A small sound classifier, trained from scratch.
Model: 9.29M parameters, log mel input, arch tc_resnet, norm batchnorm, depths [3, 6, 6], widths [128, 160, 192].
Data: trained on synthesized solo parts of chorales (CocoChorales), 39062 training examples, 68.8 epochs.
Rows from block 5 of a small sound classifier, named by matrix and row number. Rows with one number belong to one channel. Each number is 128 + 32 x the weight over its row's rms, rounded and kept within 0 to 255. All counts start at 0.
Before each channel's rows are labels from the 100 clips, of 14848, where the channel reaches its highest value: "responds to" is what is common among them. Only what is clearly more common there than usual is listed. The data: synthesized solo parts of chorales (CocoChorales).
# convs0: first width-11 conv (model.blocks.5.convs.0.weight, 160x160x11, each kernel summed), inputs 80-159
# convs1: second width-11 conv (model.blocks.5.convs.1.weight, 160x160x11, transposed, each kernel summed), outputs 80-159

responds to: trombone; note F#4; note G#4; note E4
convs0.2 [145 126 199 117 156  96 115 109  89 145 139 161 111 147 115 140  37  47 123 104 141 104  95 101  82  68 160 116 120  95 113 165  89  99 107 118 137 134 134 145 148 131  90 104  83 174 113  71 154  96 187 100 144 131 123 161 102 161 115 168 163 136 133 170 123 100  98 139  91  67 122  98 100 187  63 115 164 180 123 110]
convs1.2 [153  81  50 191  96  92 116 162 136  32 110 139 136 194 143 128  70 123 128 173  84 136 185 140 145 131 117 160 172  94  59  71 120 138 103 138  49 133 152 170 113  94 125 148 146 126 210 125 114 110 133 136 106 124  96 130 145  45  92 132 136 135 134 114 130 131 126 127 149 137 154 101 101  88 153 162 128 121 169 128]

responds to: horn; trumpet
convs0.146 [121  99 127  82 104 122 116 109 179 117 129 162  46 112 139 113 146 151 106 121 143 103 125  85 143  84 163 117  91 118 122 145 134  38 158 154  81 111 133 151 114  99 105 108 135 133 118 117 135 172 135  94 108 154  94 173  42 138  76  65 102 103 114 129  52 129 117 105  57  95  76 102 119  94  74  92 105 112 102 138]
convs1.146 [154 124 143 185 120 157 125 178 124  86  84 144 172 161 182 211 102 191  97 140  88 108 171 145 149 127 143 158 171  94 114 114  92 171  92 107  94 125 126 150 145 104 148 126 161 124 166 127 155 183 119  93  91 111 111  99 164 110 175  94 163 175 178 107 135 163 157 169 166 188 185 146 122 120 176 168 123  91 191 178]

responds to: trombone; note D4; note E4
convs0.58 [152 172 127 128  69 125 118  56 194 178 103 123 152 148 128 128  94 123  96 140 161  89 123 136 155 147 145 115 126 119 131 132 113 119 115 138 151  69  92 114 163  94 165  79 195 108  98 161 166 129 146 163  57 174 101 120 119 119  66 108 132 154 153 150  50 157  42 131 114 112 131 156 156 140  77 122 158  99 133 136]
convs1.58 [160  77  54 184 147 106 104 164  55  66 118 113 167 110  98 105 140 131 134  54  73 156 130 154  92 122  93 145 152 116  86  82 111 144  81 122  78 151 140 158 116  93 144 151 177  77 169  91  99 138 154  99  93 114  97 120 162 135 181 165 168 168  81  93 120 128 142 150 184 188 122 121 158 143 152 117 114 131 150 199]

responds to: saxophone; note A4; flute; note B4
convs0.3 [109 122 134  89 112 146 110 109  85  97 136 129 125 136 101 161 144 116 155 176 132 129 121 169 160  59 143 105 157 133 211 185 146 170 125 116 137 128  83 187  54 135  72  96 116 132 147 114 143 165  73  81 108 111 103 167 160 190 186  44 140 181 110 170 164 111 138 128 168 109 116 177 155  84 146 150 137 100 131 107]
convs1.3 [157  95 105 114 115 140 105 134  94 121  89 140  97  96 101  88  95 137 139 100 137 114 141 136 114  87  88 107 102 123 113 128  91 117 125  80 162  99 117 140 137 160  77 122 118  92 104 109 136  80 182 161 131  92 162 107  92 111 129 104 146 113  50 105 129 192 139 116  86  79 123  92 100 115 129  77 126 102  94  66]

responds to: note D5; note G#4
convs0.128 [123 128 138 115  58 132 143 140 170 110 130 113 120 106 148 112  74 108 123 122 118 143 164 112 139 115 128  93  75 136 153 128 146 141 119 185 100 154 158 122 140 108  64  83 110  89  97 136 192  79 122  48  99 127 137 169 160  69 121 118 126 104 115 146 107 106  70 126 148  75 150 134 104  44 139 208 145 132  65 123]
convs1.128 [118  91 199 133 180 106 146 152 140 128 158 133 183 140 116 151 107 169 109  40 108 145 120 153 142 130 114 120 198 161 146 117  82 126 113  81 185 102 118 129 121 135 151 150 191  73 152 148  84 147 126 137 145 157 152 125 125 181 169 153 140  75 158 162 110 169 149 200  74 179 139 132 170 170 115  76 139 138 161 131]

responds to: saxophone; note G4; note F4; note F#4
convs0.7 [110 137 107 125 113 128 172 101 195 112 128  91 153 183 127 149 107 108 164 160 157 103 150 124 143 112 141 136 174 141 139 142 137  92 104 151 111  91 119 119  92 123 148 116 125 116 127 107 115 144  43 160 103 120 142 170 154 144  28  75 112 171  84 106 112 136  77 148  23 146 161 164 160  85  81  88  97 126 120 100]
convs1.7 [139 115  61 115 152 128 107 168  38 153 130 110 143  68  82  94 155 136  91 115 119 116  98 140  71 136  29  73  89 110 160 152 142 132 118 133 147 136 100  92 162 137 150 144  96 153 101 116 136 106 166 158 109 134  83 132 111 128 155 145 132 133 138 133 119 174 109  80 122 158 119 109 136 128 138 121 115 135 120 116]

responds to: violin; note D#5; note F5
convs0.72 [113 134 111  88 163 129 157  91 117  92 136  88 135 148 146 133 149  85 184  67 142 112 135 156 160  69 130 148 163 150 110 131 176 101  71 107 133 145  83  86 105 166  88 106 146 145 149  46 140 170 135 128 165  88 143 113  89 148  92 117 111 158  45 112  92 111 140 130  41  98 122 103 166 152 113 113 153 141 116 148]
convs1.72 [138  70 171  90  44  96  50 128 129 128 126 196 109 122 104 128  98 128 121 228 137  75 105  98  59 121 126  75 115  96  80 136  80 178 151 117 144 109 132 148 149 112 106 155  57 148  96 122 145 103  44  92 151 159  98 180 139 138 117 187 192  86 165 127 137  90 166 104 142  88 163 112  82 114 112 101 118 117 122  98]

responds to: saxophone
convs0.90 [163 135 148 118 132 130 156 118 130  80  88 105  97  81 155 142 156 107  53 108 103 102 114 120 126  45 127 159 116 140 145 122 148 122 100 137  59 164  81  97 126 178 115 115 129 118 153 104 131 147 115 100 143 139  93 128  80 158  81 133 150 103  66 121 146 137 134 110 139 134 139  71  62 118 146 157  68 141  90 152]
convs1.90 [ 87 108 103  87 142 127 116 157 118  88 173 140 152 114 106  96 126 162 150 180  92 181  84 142 139 167  95 125 174 146 114 147 135 144 130 132 125  85 177 138 128  52 160 139 146  33 122 120 111 133 132 157 116 104 110 153 133 137 109 112 122 120 172 122  94 154  93  90 115 102 105 148  95 125  39 118 155 119 169  67]

responds to: saxophone; note G4
convs0.57 [115 119 107  88  99 106 123  76 152 126 127 148 114 123 158 137 102 109 140  89 117  80 129  72 119 102 135 108 135 101 157 151 119  81  85  95 101 132 130  92 145 113  98  23  81 122 117  96 113 120 103 123 128 154 117 102  66  79 106 143  94 132 148 109  54 109  74 133  88  81  94 119 134  79  95 153  72 160  80 149]
convs1.57 [111 183 163 170 192 104 124 166 112  97 103 114 187 137 144 144 126 148 147  80 137 105 174 146 107 124  95 194 137 106 119 131 145 125 169 133  83  87 168 177 152 157 142 169 202 124 171 147 107 149 140 141  98 143 157 106 193 133 149 168 138  99  84 145 102 136  90 169 138 179 122 171 118 180 131 116 122 129 133 148]

responds to: trombone; trumpet; note F#5
convs0.15 [144  68 174 100  92 132 125 100 187 120 125 120 143 129 154 130 200  99 161  76 138  90 147 131 117  95 128  75 121 111 138 190 135 134 120 125  86 101  91 120 109 158  73  80  89  77 156 128  98 157  64  77 158 129  74 116 106 123  73  91 108 115 177 143  96 138 143 157  82 145 135  84 156 182 139 121 137 118 145 131]
convs1.15 [165  87  71 114 122  97 104 108 139 122  35 182 141 142 196 142  91  99 148 163 115 107  88 123  79 113 153 129 140 135 122  96 130 118  96 104 179 136 140 154 145 124 117 168 139 163 142 156 178 142 133 113  93 105 119 179 122 107 135 173 178 177 167  92 162  81 171 112 167 119 176 127 107  88 180 174 130 128 115 100]

responds to: trombone; note D4; note G4; note F4
convs0.106 [118 132 112 101 132 132 125 124 179 164 114 119 143 118 167 154   1 126  63 103 139 106  94 156 117 189 115 144 110 114 142 131 119 103 122 105 127 111 104 104 129 135 145 126 166  96 146 158 126  63  64 141  96 123  75 122 109  98 131 128  93 137 100 161  81 186 119 126 139  58 119 170 173  73 149 157 192 152 129 137]
convs1.106 [123 149 129 155 126 176 140 159  72 154 127 128 156 132 149 152  21 157 101 109 136  80 149 134 107 141 153 100 154 123 132 151 134 132  67 135 135 161 179 123 162 130 145 141  96  34 147  89 166 130 141  90 155 154 115 125 163 106 162 145 141 131 145 139 117 141  84 169 118 169 163 106 129 119 129 113 122 125 123 168]

responds to: trombone; note G4; note F4
convs0.98 [147 191 125 132 101 147 100  67 183 143  75 148 102 155 142 158 123  54  61 119 164 146 181 111 107  71 107 122 146 126 178 155 148 122  76  83 121 136 118 108 143  86 113 104 109 177 121 124 158 142 150  90  78 171 141 109  70  68 131  92 135 103 118 116 142  90 136 137  84 113  98 104  92 192 152 157  89 122  96 133]
convs1.98 [118  96 112 134 142 100 178 150 116  95 121 134 177 110  57 155 125 140  96 150  96 168 103 120 139 129 144  69 200 168  98  74  99 126 174 132 178 132 151 120 115 159 124 171 119 102 159 136 135 125 137 156 142 168 135 179 191 192 104 189 161 105 143 109 146 208 142 154 133 146 117 115 156 104 132  64 128 126 116 122]

responds to: saxophone; note F#4; note G#4; clarinet
convs0.121 [ 97 157 177 150 173  88 142 111  96 124 157  94 165 174  75 144  61 144 131 150 130 134 126 139 151 189 148 141 146 155 148 120 122 198 153 133 176 107 150 109 145 142 128 103 147 178 150 106 105 143 120 170 138 116 150 163 190 180 136 164 135 211 143 151 184  79 133 177 136  97 129 162 129 107 137 141 194 122 105 125]
convs1.121 [190  86  50 103  79 128 142 150 110 140 155  91  84 108  74 118 150 116 130 135  88 139  83 127 126 116 105  98 151 134 123 124  81  91 174 141 127  89 127 134 119  80 114 129 140  90 104 131 138  57 126 106  60 125 124 129  96  55 128 117 140  94  97 105 100 143 126  70  85  73  79  85 154 119 105  91  94 123 110  69]

responds to: horn; trumpet
convs0.140 [137 159 181  95 162  53  99 128 159 147 159 107 131 131  65 134 149 139 121 139 129 117 122  92  75 149 137  73  85 106  90 145  96  93 138 150 128  32 120 124 145 103 177 134 111 170  97 153  99 125 190 175 106 134 101 144  68 189 125 123 109 154 169 159  90  81 117 123 125 142  81 140 115 141  30 122 193 121  86 132]
convs1.140 [178 116  23 193  57 153 142 186  76  95  94 126 130 182 138 147 143 148 118 124  87 135 144 125 157 115 124 186 186  81  99  81  94 149 128 119  54 126 112 163 124  99 117 149 172  94 174 112 148 149 105  75  75 119 130 125 146  75 161  92 141 150 133  99 113 135 154 134 112 117 161  81 148 134 174 123  91 100 160 158]

responds to: note D5; clarinet; note C#5; note D#5
convs0.119 [153  98 121 132 102 139  97 115 120  82 117 113  97 119 113 129 112  75  84 114 148  91 140 128 124  65 115  91 154  96 132 148 142 153 185 191 105 156 135  97 180 114  54  83  78 126 125 173 173 163 111 135 153 107  83 108 105 185 158  66 144 149 120  65 120  70 160 157  95 110 108 114 100 184 118 121 113  75 142  85]
convs1.119 [ 95 137  59 133 173  84 122 157 103 135 152 126 102  87 113 125 137 170 102  77 132 151 103 124 120 135 108 146 163 134 103 115  58  52 139  92 123  35 131 136  96 128 146 144 129 128 157 109  47 123  78 142 107 130 105 119 140 136  99 125 103 118 138 143  81  88  68 109 113 185 125  99  46  77 175 131 133 113 129 108]

responds to: saxophone; note A#4; note A4; note B4
convs0.152 [123 102 130  69 126 142 142 108 103 158 126 152  74 142 127 151  18  89 160 154 110  93 132 145 143 100 184 140 149 155 171 147 120  79 129 147 101 134 151 150 126  98  80 133 191 156  98 123 122  79 110  53 156 180 101 152 144 119 173 121  99  47  81 147 128 108 132 105 191  81 149 121 158 111 127 120 127 157 132 108]
convs1.152 [176 117  99 138 135 100  66 129 138 139 151 129 165 137 106 126  64 161 125 190 110 118 105 102 142  67 143  95 110 117 115 123 127 135  91 133 162 175 141 105 132 155  96 128  35  82 130  81 155 161 122 167 110 143 163 115 111 142 142 102  96 183  90 156 129 171 133 179  66 158 151 108 201 143 132 118 135 157 187 175]

responds to: horn; trumpet
convs0.59 [143 100 109  75  90 120 125 112 214 137 127 125 116 126 112 132  53 207 146 109 126 121 115  82 112 168 145  64 117 101 111 126 110  91  96 135  85 102 112 114 143  85 155 139 161 109  91 144 121 110 117 102  93 149  38 153  57  97 101 109  72  85 160 138 100  95  47 126 119  93  92 140 149  73  59 130 135 143 124  95]
convs1.59 [168 103 116 202 129 143 124 180  89  81 113 132 154 125 131 172  94 203 112 134  74 121 133 142 151 115 132 158 160 107 138  98  92 148 100  96  92 146 145 185 134 123 121 159 142  67 177 115 140 190 129 120  71 137 146 108 188  96 195  91 161 174 160 112 109 160 159 177 123 163 191  92 172 144 175 109 123  85 182 183]

responds to: trombone; note F#4; note E4
convs0.5 [128 145 129 112  79 137  87  77 126 111 108 137 134 102  91 130 193  94 158 116 132 107 170 135  95  20 125 107 139  83 134 153 125 122 154 118  85 154 119 149 108 115 116 159  93  81 141  61 145 163 100 135 178 103 111 118 117  97  55 100 115  84  43 101 107 155 132 108  90 143  95 126  99 156 135 102  84 131 139 173]
convs1.5 [ 83  87 111 152 110 134 117 143 164 135 146 112 126  93 135 142  74 132 143  91 113 162 151 113 143 117 117 143 151 141 137 114 133 103 123 111 152  76 126 147 119 161 129 165 119  60  86 151 127 137 136 153 149 101 107 125 154 129 134 134  99 144 193 145  71 120  70 107 176 136 153 117 158 106  59 113 136 140 120  65]