From a checkpoint of a small sound classifier.
Model: 9.29M parameters, log mel input, arch tc_resnet, norm batchnorm, activation mish, depths [3, 6, 6].
Training: adamw at rate 0.0017, 10500 steps, batches of 256.
Data: trained on synthesized solo parts of chorales (CocoChorales), 39062 training examples.
Rows from block 2 of a small sound classifier, named by matrix and row number. Rows with one number belong to one channel. Each number is 500 + 50 x the weight over its row's rms, rounded and kept within 0 to 999. All counts start at 0. Numbers have three digits each.
After each channel's rows are labels from the 100 clips, of 14848, where the channel reaches its highest value: "top examples" is what is common among them. Only what is clearly more common there than usual is listed. The data: synthesized solo parts of chorales (CocoChorales). In brackets: how many of the 100, against the usual share in percent.
# convs0: first width-11 conv (model.blocks.2.convs.0.weight, 128x128x11, each kernel summed), inputs 64-127
# convs1: second width-11 conv (model.blocks.2.convs.1.weight, 128x128x11, transposed, each kernel summed), outputs 64-127

convs0.96:468450486528465545494567469467478556475394420363547429522508462469455560443486506468449510444498545543508478471435593415463501507532463501486463483479483490525415485547513515480369527371581496
convs1.96:490559585447536502639488552524569468583556557491427571582526513461532504538526562513534529589564514502480572494527504558514509499471595570527535509507542553519560494530448477638547507576557541
top examples: cello (47 vs 9.8); note A3 (34 vs 8.4)

convs0.79:484473466511501469482454519552519448488526558538468497490522482518425461534472474466449509495539500465483524523513446485518486456455500444482488465494467561450436515486428479503531503492369473
convs1.79:520462423571437502530569371407468517454495419414483400402456491511517451468488483503558423442449528414493486447517612485455464524497480520560469503558480417468491502529507512458490542448488495
top examples: clarinet (41 vs 8.9); horn (40 vs 6.7); note D5 (34 vs 8.3); note C5 (32 vs 9.8)

convs0.18:543572517449525436478457553556536419540502639585526567475532509559536553572560500489488477588555529499498546524551486513512487548449525488522554525552600570566501511487505511547514565476643488
convs1.18:460435493548428434533562411470486536501435410469515464498443456397433378415448531552493413434448515469517526444428547512467492479567534553554450503539455441430514444433528462538417480434507507
top examples: note G#4 (37 vs 9.3)

convs0.84:588506557500505499498506495503419511563489421465412460453537468486539497548536467560496471478527466457565466564592476539504513431521409406528544439411560543415463486498489507532546475478473478
convs1.84:488518552519557538479461485528489477552453536531441571607563503491560434515514525429498513475521518561504472480493442535480497532529559516484453495567478473561498468553527538568445590505474496
top examples: clarinet (53 vs 8.9); trumpet (37 vs 8.3); note F5 (28 vs 8.2); note G#5 (25 vs 3.9)

convs0.71:461455492560505536497422438519461522486479492599476582471425452534392518452502489494479463474469516447544402511502444450480478495528479490538567319493443451512474526487497509507499563435608518
convs1.71:554460513547453480569532503489537494588582535540435455525520570506501450567570480507457532562517496536579612541503551621476519454480530527541469574524528659459570520464519480644470454558474613
top examples: trumpet (94 vs 8.3); note F5 (54 vs 8.2); note D#5 (48 vs 9.2); note E5 (38 vs 8.1)

convs0.29:548506500451521440477472561572527409524511595587510547492543504548513557569546508482455476564575504470507559549555495529501471507422531456492543513554587576561484503448500509532500539491583485
convs1.29:452468495547419443537564405480480521482434400438486462470414459400444353429434547519514446447463511488479527460425543495489494517552533537534489534536463437418503457461543483502403501425484490
top examples: note G#4 (32 vs 9.3); horn (25 vs 6.7)

convs0.6:417445477576457507488485418435510423477459432551527458472422497450403487459493487594439535413455469489511427496393590480489471499536489514478569381453410439474468545578562507523435506449553478
convs1.6:520539490465501494603503546528556447600584555498441498524452559454506462603540495447488554624538546462510604518504476559517515521479548534516513542518483613490608466526452451586475444548577576
top examples: violin (43 vs 14); note G#4 (32 vs 9.3); note A4 (27 vs 8.4); instrument: viola (25 vs 8.7)

convs0.106:438518467512499569509456462457468482479488515486460563420500485518572576436494481452417540500524527458397515543481582584540568464522477516569456419503474468478451547491431471488497549501274504
convs1.106:559502496552478473457485480595659555509555530548547469548555469475427435517582450464533473493462467492486444450491441558467451518528443474483538476461438607477446461531520545600517435549550526
top examples: trumpet (87 vs 8.3); note F5 (42 vs 8.2); note F#5 (39 vs 7.3); note E5 (38 vs 8.1)

convs0.111:447497488444509533528529448483519482506513522478496516380416539472550558513566532580459508497553423536485486517498552482497477543556534531508552577383548486433462481500554449495486415493277533
convs1.111:467546506468488477493497449570517542514470469585491449503481421510436461531495451428523509509505512463503486410455488461583547520463541528497547441440445517512501508535416499578491386480557486
top examples: trumpet (85 vs 8.3); note D#5 (57 vs 9.2); note E5 (43 vs 8.1); note D5 (32 vs 8.3)

convs0.8:422432524559534559501448488453467483471487469557542496494420454506423546433511481492441561443485510495548452545437533465461483483512409522475528400483425471521511564562461543490479642473549435
convs1.8:549525504516473488512482604498597473593573525514426524511517531536541471549531534502496527627539537538518532505523436629494514522476515472516533582510474605497594499519476452568522407598503587
top examples: note D#5 (32 vs 9.2); note C#5 (30 vs 9.8); flute (28 vs 8.7); note D5 (27 vs 8.3)

convs0.31:453387477528483537460518516425456466453448456459529435429505470438461535426450513433480545439500546479523465517436579450447507462501386492489449472505468454526477512536450498454421596427584460
convs1.31:547569540478558487589476546493584467579563557455432583558536536503537481540561546532529539603497513555481565494531472591538546474492536532543551562504507598531575491563492451559508489601478527
top examples: bassoon (62 vs 8.1); note D4 (60 vs 12.4); note B3 (44 vs 9.7); note C#4 (44 vs 12.4)

convs0.110:536582547457549437465420534538537512528503627558543579494551515585563542568584483505555474551542562526481525483566483499532526541465543491521550543493560572597502505511514539566509598488582491
convs1.110:447451471544433449542579440452496534515439440512544458524452412429455425409435539569446405456456483471544535448427531529439479459570540564562449477533448444464538460438491441559415468458526526
top examples: note G#4 (30 vs 9.3); horn (25 vs 6.7)

convs0.22:429518563522490540510442484450566516454559444409451452502468496530506502493464439424432539574490585500507511464404458486551494419518444455540530414496534515509610617574495528459490505603505417
convs1.22:565484489566496456465468581549574479630537574527438568572561534483460367557528485551473489488500455524449503503500382567466515551457484486482506599559520524466437478473517479640562535600413582
top examples: clarinet (59 vs 8.9); note F#4 (39 vs 8.6); note E4 (34 vs 8.7); note G#4 (30 vs 9.3)

convs0.87:549592544456545420473428540542530469529500636543544594482550508574553560574583479505525489560544563523496525523553477516539500554450541486521541530500576562587494502519504537562500596488600480
convs1.87:449459479555435437535566443448495540520443423505530455523451434423453411408435542562459408455446493469546535423428545525425489459577545559566444490528447444454535446444503448569419477440530536
top examples: horn (27 vs 6.7)

convs0.89:546595537498548443477423536534540509528522606569538581465542489586566530584601444533557482592556546544476522490577467500530532546461561459529541504507552579580519524539497530573511572482574485
convs1.89:439437460540412450536577425444493537501428427522545456526453448418455445410427545577439416446467482451559528453425527527454488438579533564555450474523434444461524459406491440554434454451527530
top examples: note G#4 (25 vs 9.3)

convs0.126:467502467491417551496526505497486581466492533391449465554609474487499470457444525460476445562532521546505529508421491370438466475500410524595491525572504491588472464550407486468488444482543492
convs1.126:508560548419576520510448516579612485562516581461455546555537574436504463537567511530480545570499533482438522490532477546539581516529590485518537515480520506394522478535520456664497560562491522
top examples: saxophone (27 vs 1.7)

convs0.47:462484454497497529526476418469522447521495507513484501391437537486515545484561505546452534498562429507464467525504589468530508517566529521531534498368514485473462504474498486483453509520270508
convs1.47:484569527508474454476464456562535566483517501558516457470453438523444446504494444431492514487445552469501524443466523518570518574462432542487579449506459516528496491546449497552530380513547493
top examples: trumpet (48 vs 8.3); note D#5 (46 vs 9.2); note E5 (38 vs 8.1); note F5 (36 vs 8.2)

convs0.86:474475475495467530532524482465490544521458400372571393546473466445464527522501548527448503462516520501582452503416604461468518507566479504457463497458487475474446502603539523497390509442528499
convs1.86:495572544430567478574477559545567451562539570514412556577526487471560489538541542469533539587565544559441566481514408505536500542454629505519487492487491528505529458559437478525518473558580486
top examples: note A3 (28 vs 8.4); trumpet (25 vs 8.3); note G#4 (25 vs 9.3)

convs0.74:581521492567556473507484508471536466495495431544445448430443426495497523585492524495559499516565432528482429498566480572567542472456492451449528480345541496462526509467391514562462422480385494
convs1.74:514469585537508553545641498467464528541469477512476534462521497518516447501540431410457502458554611412486521449550618475440502543498436574471453471624469466470463467488514526455457503497586486
top examples: note A#4 (43 vs 10.7); oboe (40 vs 7.2); note C5 (27 vs 9.8)

convs0.81:480556567479538413481419473532504557461524606549595581460515464581521519425515471516586454491458630514418442459519486506560578496507498507470503492423538533561445535596514571492484478503483456
convs1.81:446456434524484439547534479441565516548425455556541448605459431459457448497439546548401478469436451433543530470458501533467403470540568540549493497512461440470566432411453428584437510493553567
top examples: cello (26 vs 9.8)

convs0.107:525425460523473479489538524414473463512445408436590381468489495441472492470501550550500520427501531462533437507441603480454511491542495476457454470452453456476437475552544511461398534400540484
convs1.107:507567556425551496632463547495534460570532547443413585571517515476546505525551521468531559593550542553470576484515487546561520501494575538528495486498492574532565481547440460490497458522567496
top examples: note G#3 (42 vs 8.2); bassoon (41 vs 8.1)

convs0.95:453416514573501545486420449494475442437482455583527520455401484518365547427533459481483541431474495446539406512469542496502497492522408517497519355430407466499496554492510523525459569451567477
convs1.95:550507482573469488537535559483553483653585532523462457538513542522501472565527507499420534585516526525602590523518476626492505519483482512557519576573502626514606489491477461564501445555529607
top examples: note D#5 (44 vs 9.2); clarinet (29 vs 8.9); note E5 (25 vs 8.1)

convs0.82:567629532480530428462444526564514485540526620592519587480545491569540548559581456509543496605554517542495537524541482527541518523476554480538550526511562575567533537542489524536495596475590463
convs1.82:432442472557429443496550427450502545500430428521564444509462466412445428415428552565441416443444514458565520442430518535453494484575536547564439474553422445445529453420516457562438474444500534
top examples: note G#4 (32 vs 9.3); horn (26 vs 6.7)

convs0.48:518601516493555455466420543543520544527509584540593573512566490569552550532571433557595511520496593569464510482568491496531520558476541519516519521411560542604497479562475526558473564501572504
convs1.48:439461452534470455552523460452533531544443456556536451581463452441461453439434514549429443463428465450570524436434527538449478441572539565555425456541421456470565434445428415562449460469538568
top examples: flute (25 vs 8.7)

convs0.122:558461529517505491458504531449433453497488420423567398471503520497473508508517539503484543472560537456500462567470607484507510484502510465475467432383493493489450457522524513450410573381521435
convs1.122:512567540463579501554388537515585480592528561454424571569562507497534442516520514458522541546541537595487548439538443520552514509490584476555499494513448534479517473565424462507496477523523487
top examples: note C#4 (34 vs 12.4); clarinet (33 vs 8.9)

convs0.60:473489495478482515553461477611484613447542573471539602488532477527481535472549446507461466511492475460559461489523479475439517432543477449524466465480503556448484458505436495490476443491427491
convs1.60:496411417534487456410546473405495453513415404457476366501445457502476441501446566506517501458442449487455493491454546483503456520476527485515469617468431438453516464449544515483488524437449492
top examples: note C#5 (31 vs 9.8); flute (25 vs 8.7)

convs0.57:479432539524540540514530511411433458466473414446572404447472509469457544469474513444468550446514550441513450503456611444483512482510453467485453463435494471489490548574468513449379575401543464
convs1.57:527572537471555458569429571504594461598561530467394584572551496530545447538535526487535514571563536583477553466528436561533522498465565499498537511529492563537549500546455440524548457598525501
top examples: viola (38 vs 8.7); note D#4 (30 vs 11.2)

convs0.85:557500519573445425465484531585426493493479534494537627481518531514473596538558443470477482530478528450561488451476475495463438461486405514516457445542513557474544565488487478481559423529387528
convs1.85:472398442559541540483520493440466472488471415479453414529477427487473392579448566533504520478440415536506456521498515472532510541495570527544466574423474404486481493422496532507455541498517522
top examples: tuba (40 vs 8.7)

convs0.76:538581536428535434468426537560532423541513614562507584490550509566544547550562502477507479565558533529471548529543492516516493542431518492507560529525602587591494505505499521535514576484621486
convs1.76:450457477557432441532568425462496542512425425492530464509437446416443409415446535559479422446431497466519532434433540514452479479567537547555441503546455432442527445434506460559410487439517522
top examples: tuba (29 vs 8.7)

convs0.114:515584523520554443448443513556505597502537559553576552482527498572553543535569434571599522546497562557462487473565487484542538540489557492493544510449510567553499528554498525545472541516549501
convs1.114:441436441534435431553507470445545522543456453562559453575461451451468481452431538539416454477471463414600533456438508541458467467563524570549449432529432422481554435425417432547453458479520570
top examples: horn (98 vs 6.7); note A4 (46 vs 8.4); note G#4 (44 vs 9.3); note G4 (34 vs 7.4)

convs0.125:574483504558503509524489525483540394531456510538455489402507451502470534503572464417557541471505559424474414469544592499561521491480553530498534422524433563384564535466422471479425388451507543
convs1.125:478513503556543547598516468483466557524639552498544407535537529531514433515461521493513499529503475549646584487557535601520479400501451518642570501553451551536479525535546504482437501468487557
top examples: bassoon (64 vs 8.1); note G3 (34 vs 6.2); note C4 (32 vs 10.9)

convs0.112:505439509524474476509523501429480498509466400427555407455488486453485543461494470528431524391508564489515449532452612413427522481507488474474487477480478529489437457509540495446408547343561482
convs1.112:492565547440546492616465537485529490568544547437411584537537496486555494514537535519541546600553530538450564485507482554552524478473585524522497511501499574524544491564434452593520468560536492
top examples: bassoon (53 vs 8.1); note G#3 (53 vs 8.2); note C#4 (38 vs 12.4)

convs0.124:529487483554505487501505449494537386465534472514488453479466470531445554528536523580495421481470490518459423522478501563521490530507503478495557330462450486419470517553527485570454432450525467
convs1.124:533517486479483491567489512476486440601464485539502492529465556405489526576534386367392577526504531470525593468534530534492493470529512525516458468497507568533581437480596500531458498507527558
top examples: violin (35 vs 14); note D#5 (27 vs 9.2); note C#5 (27 vs 9.8)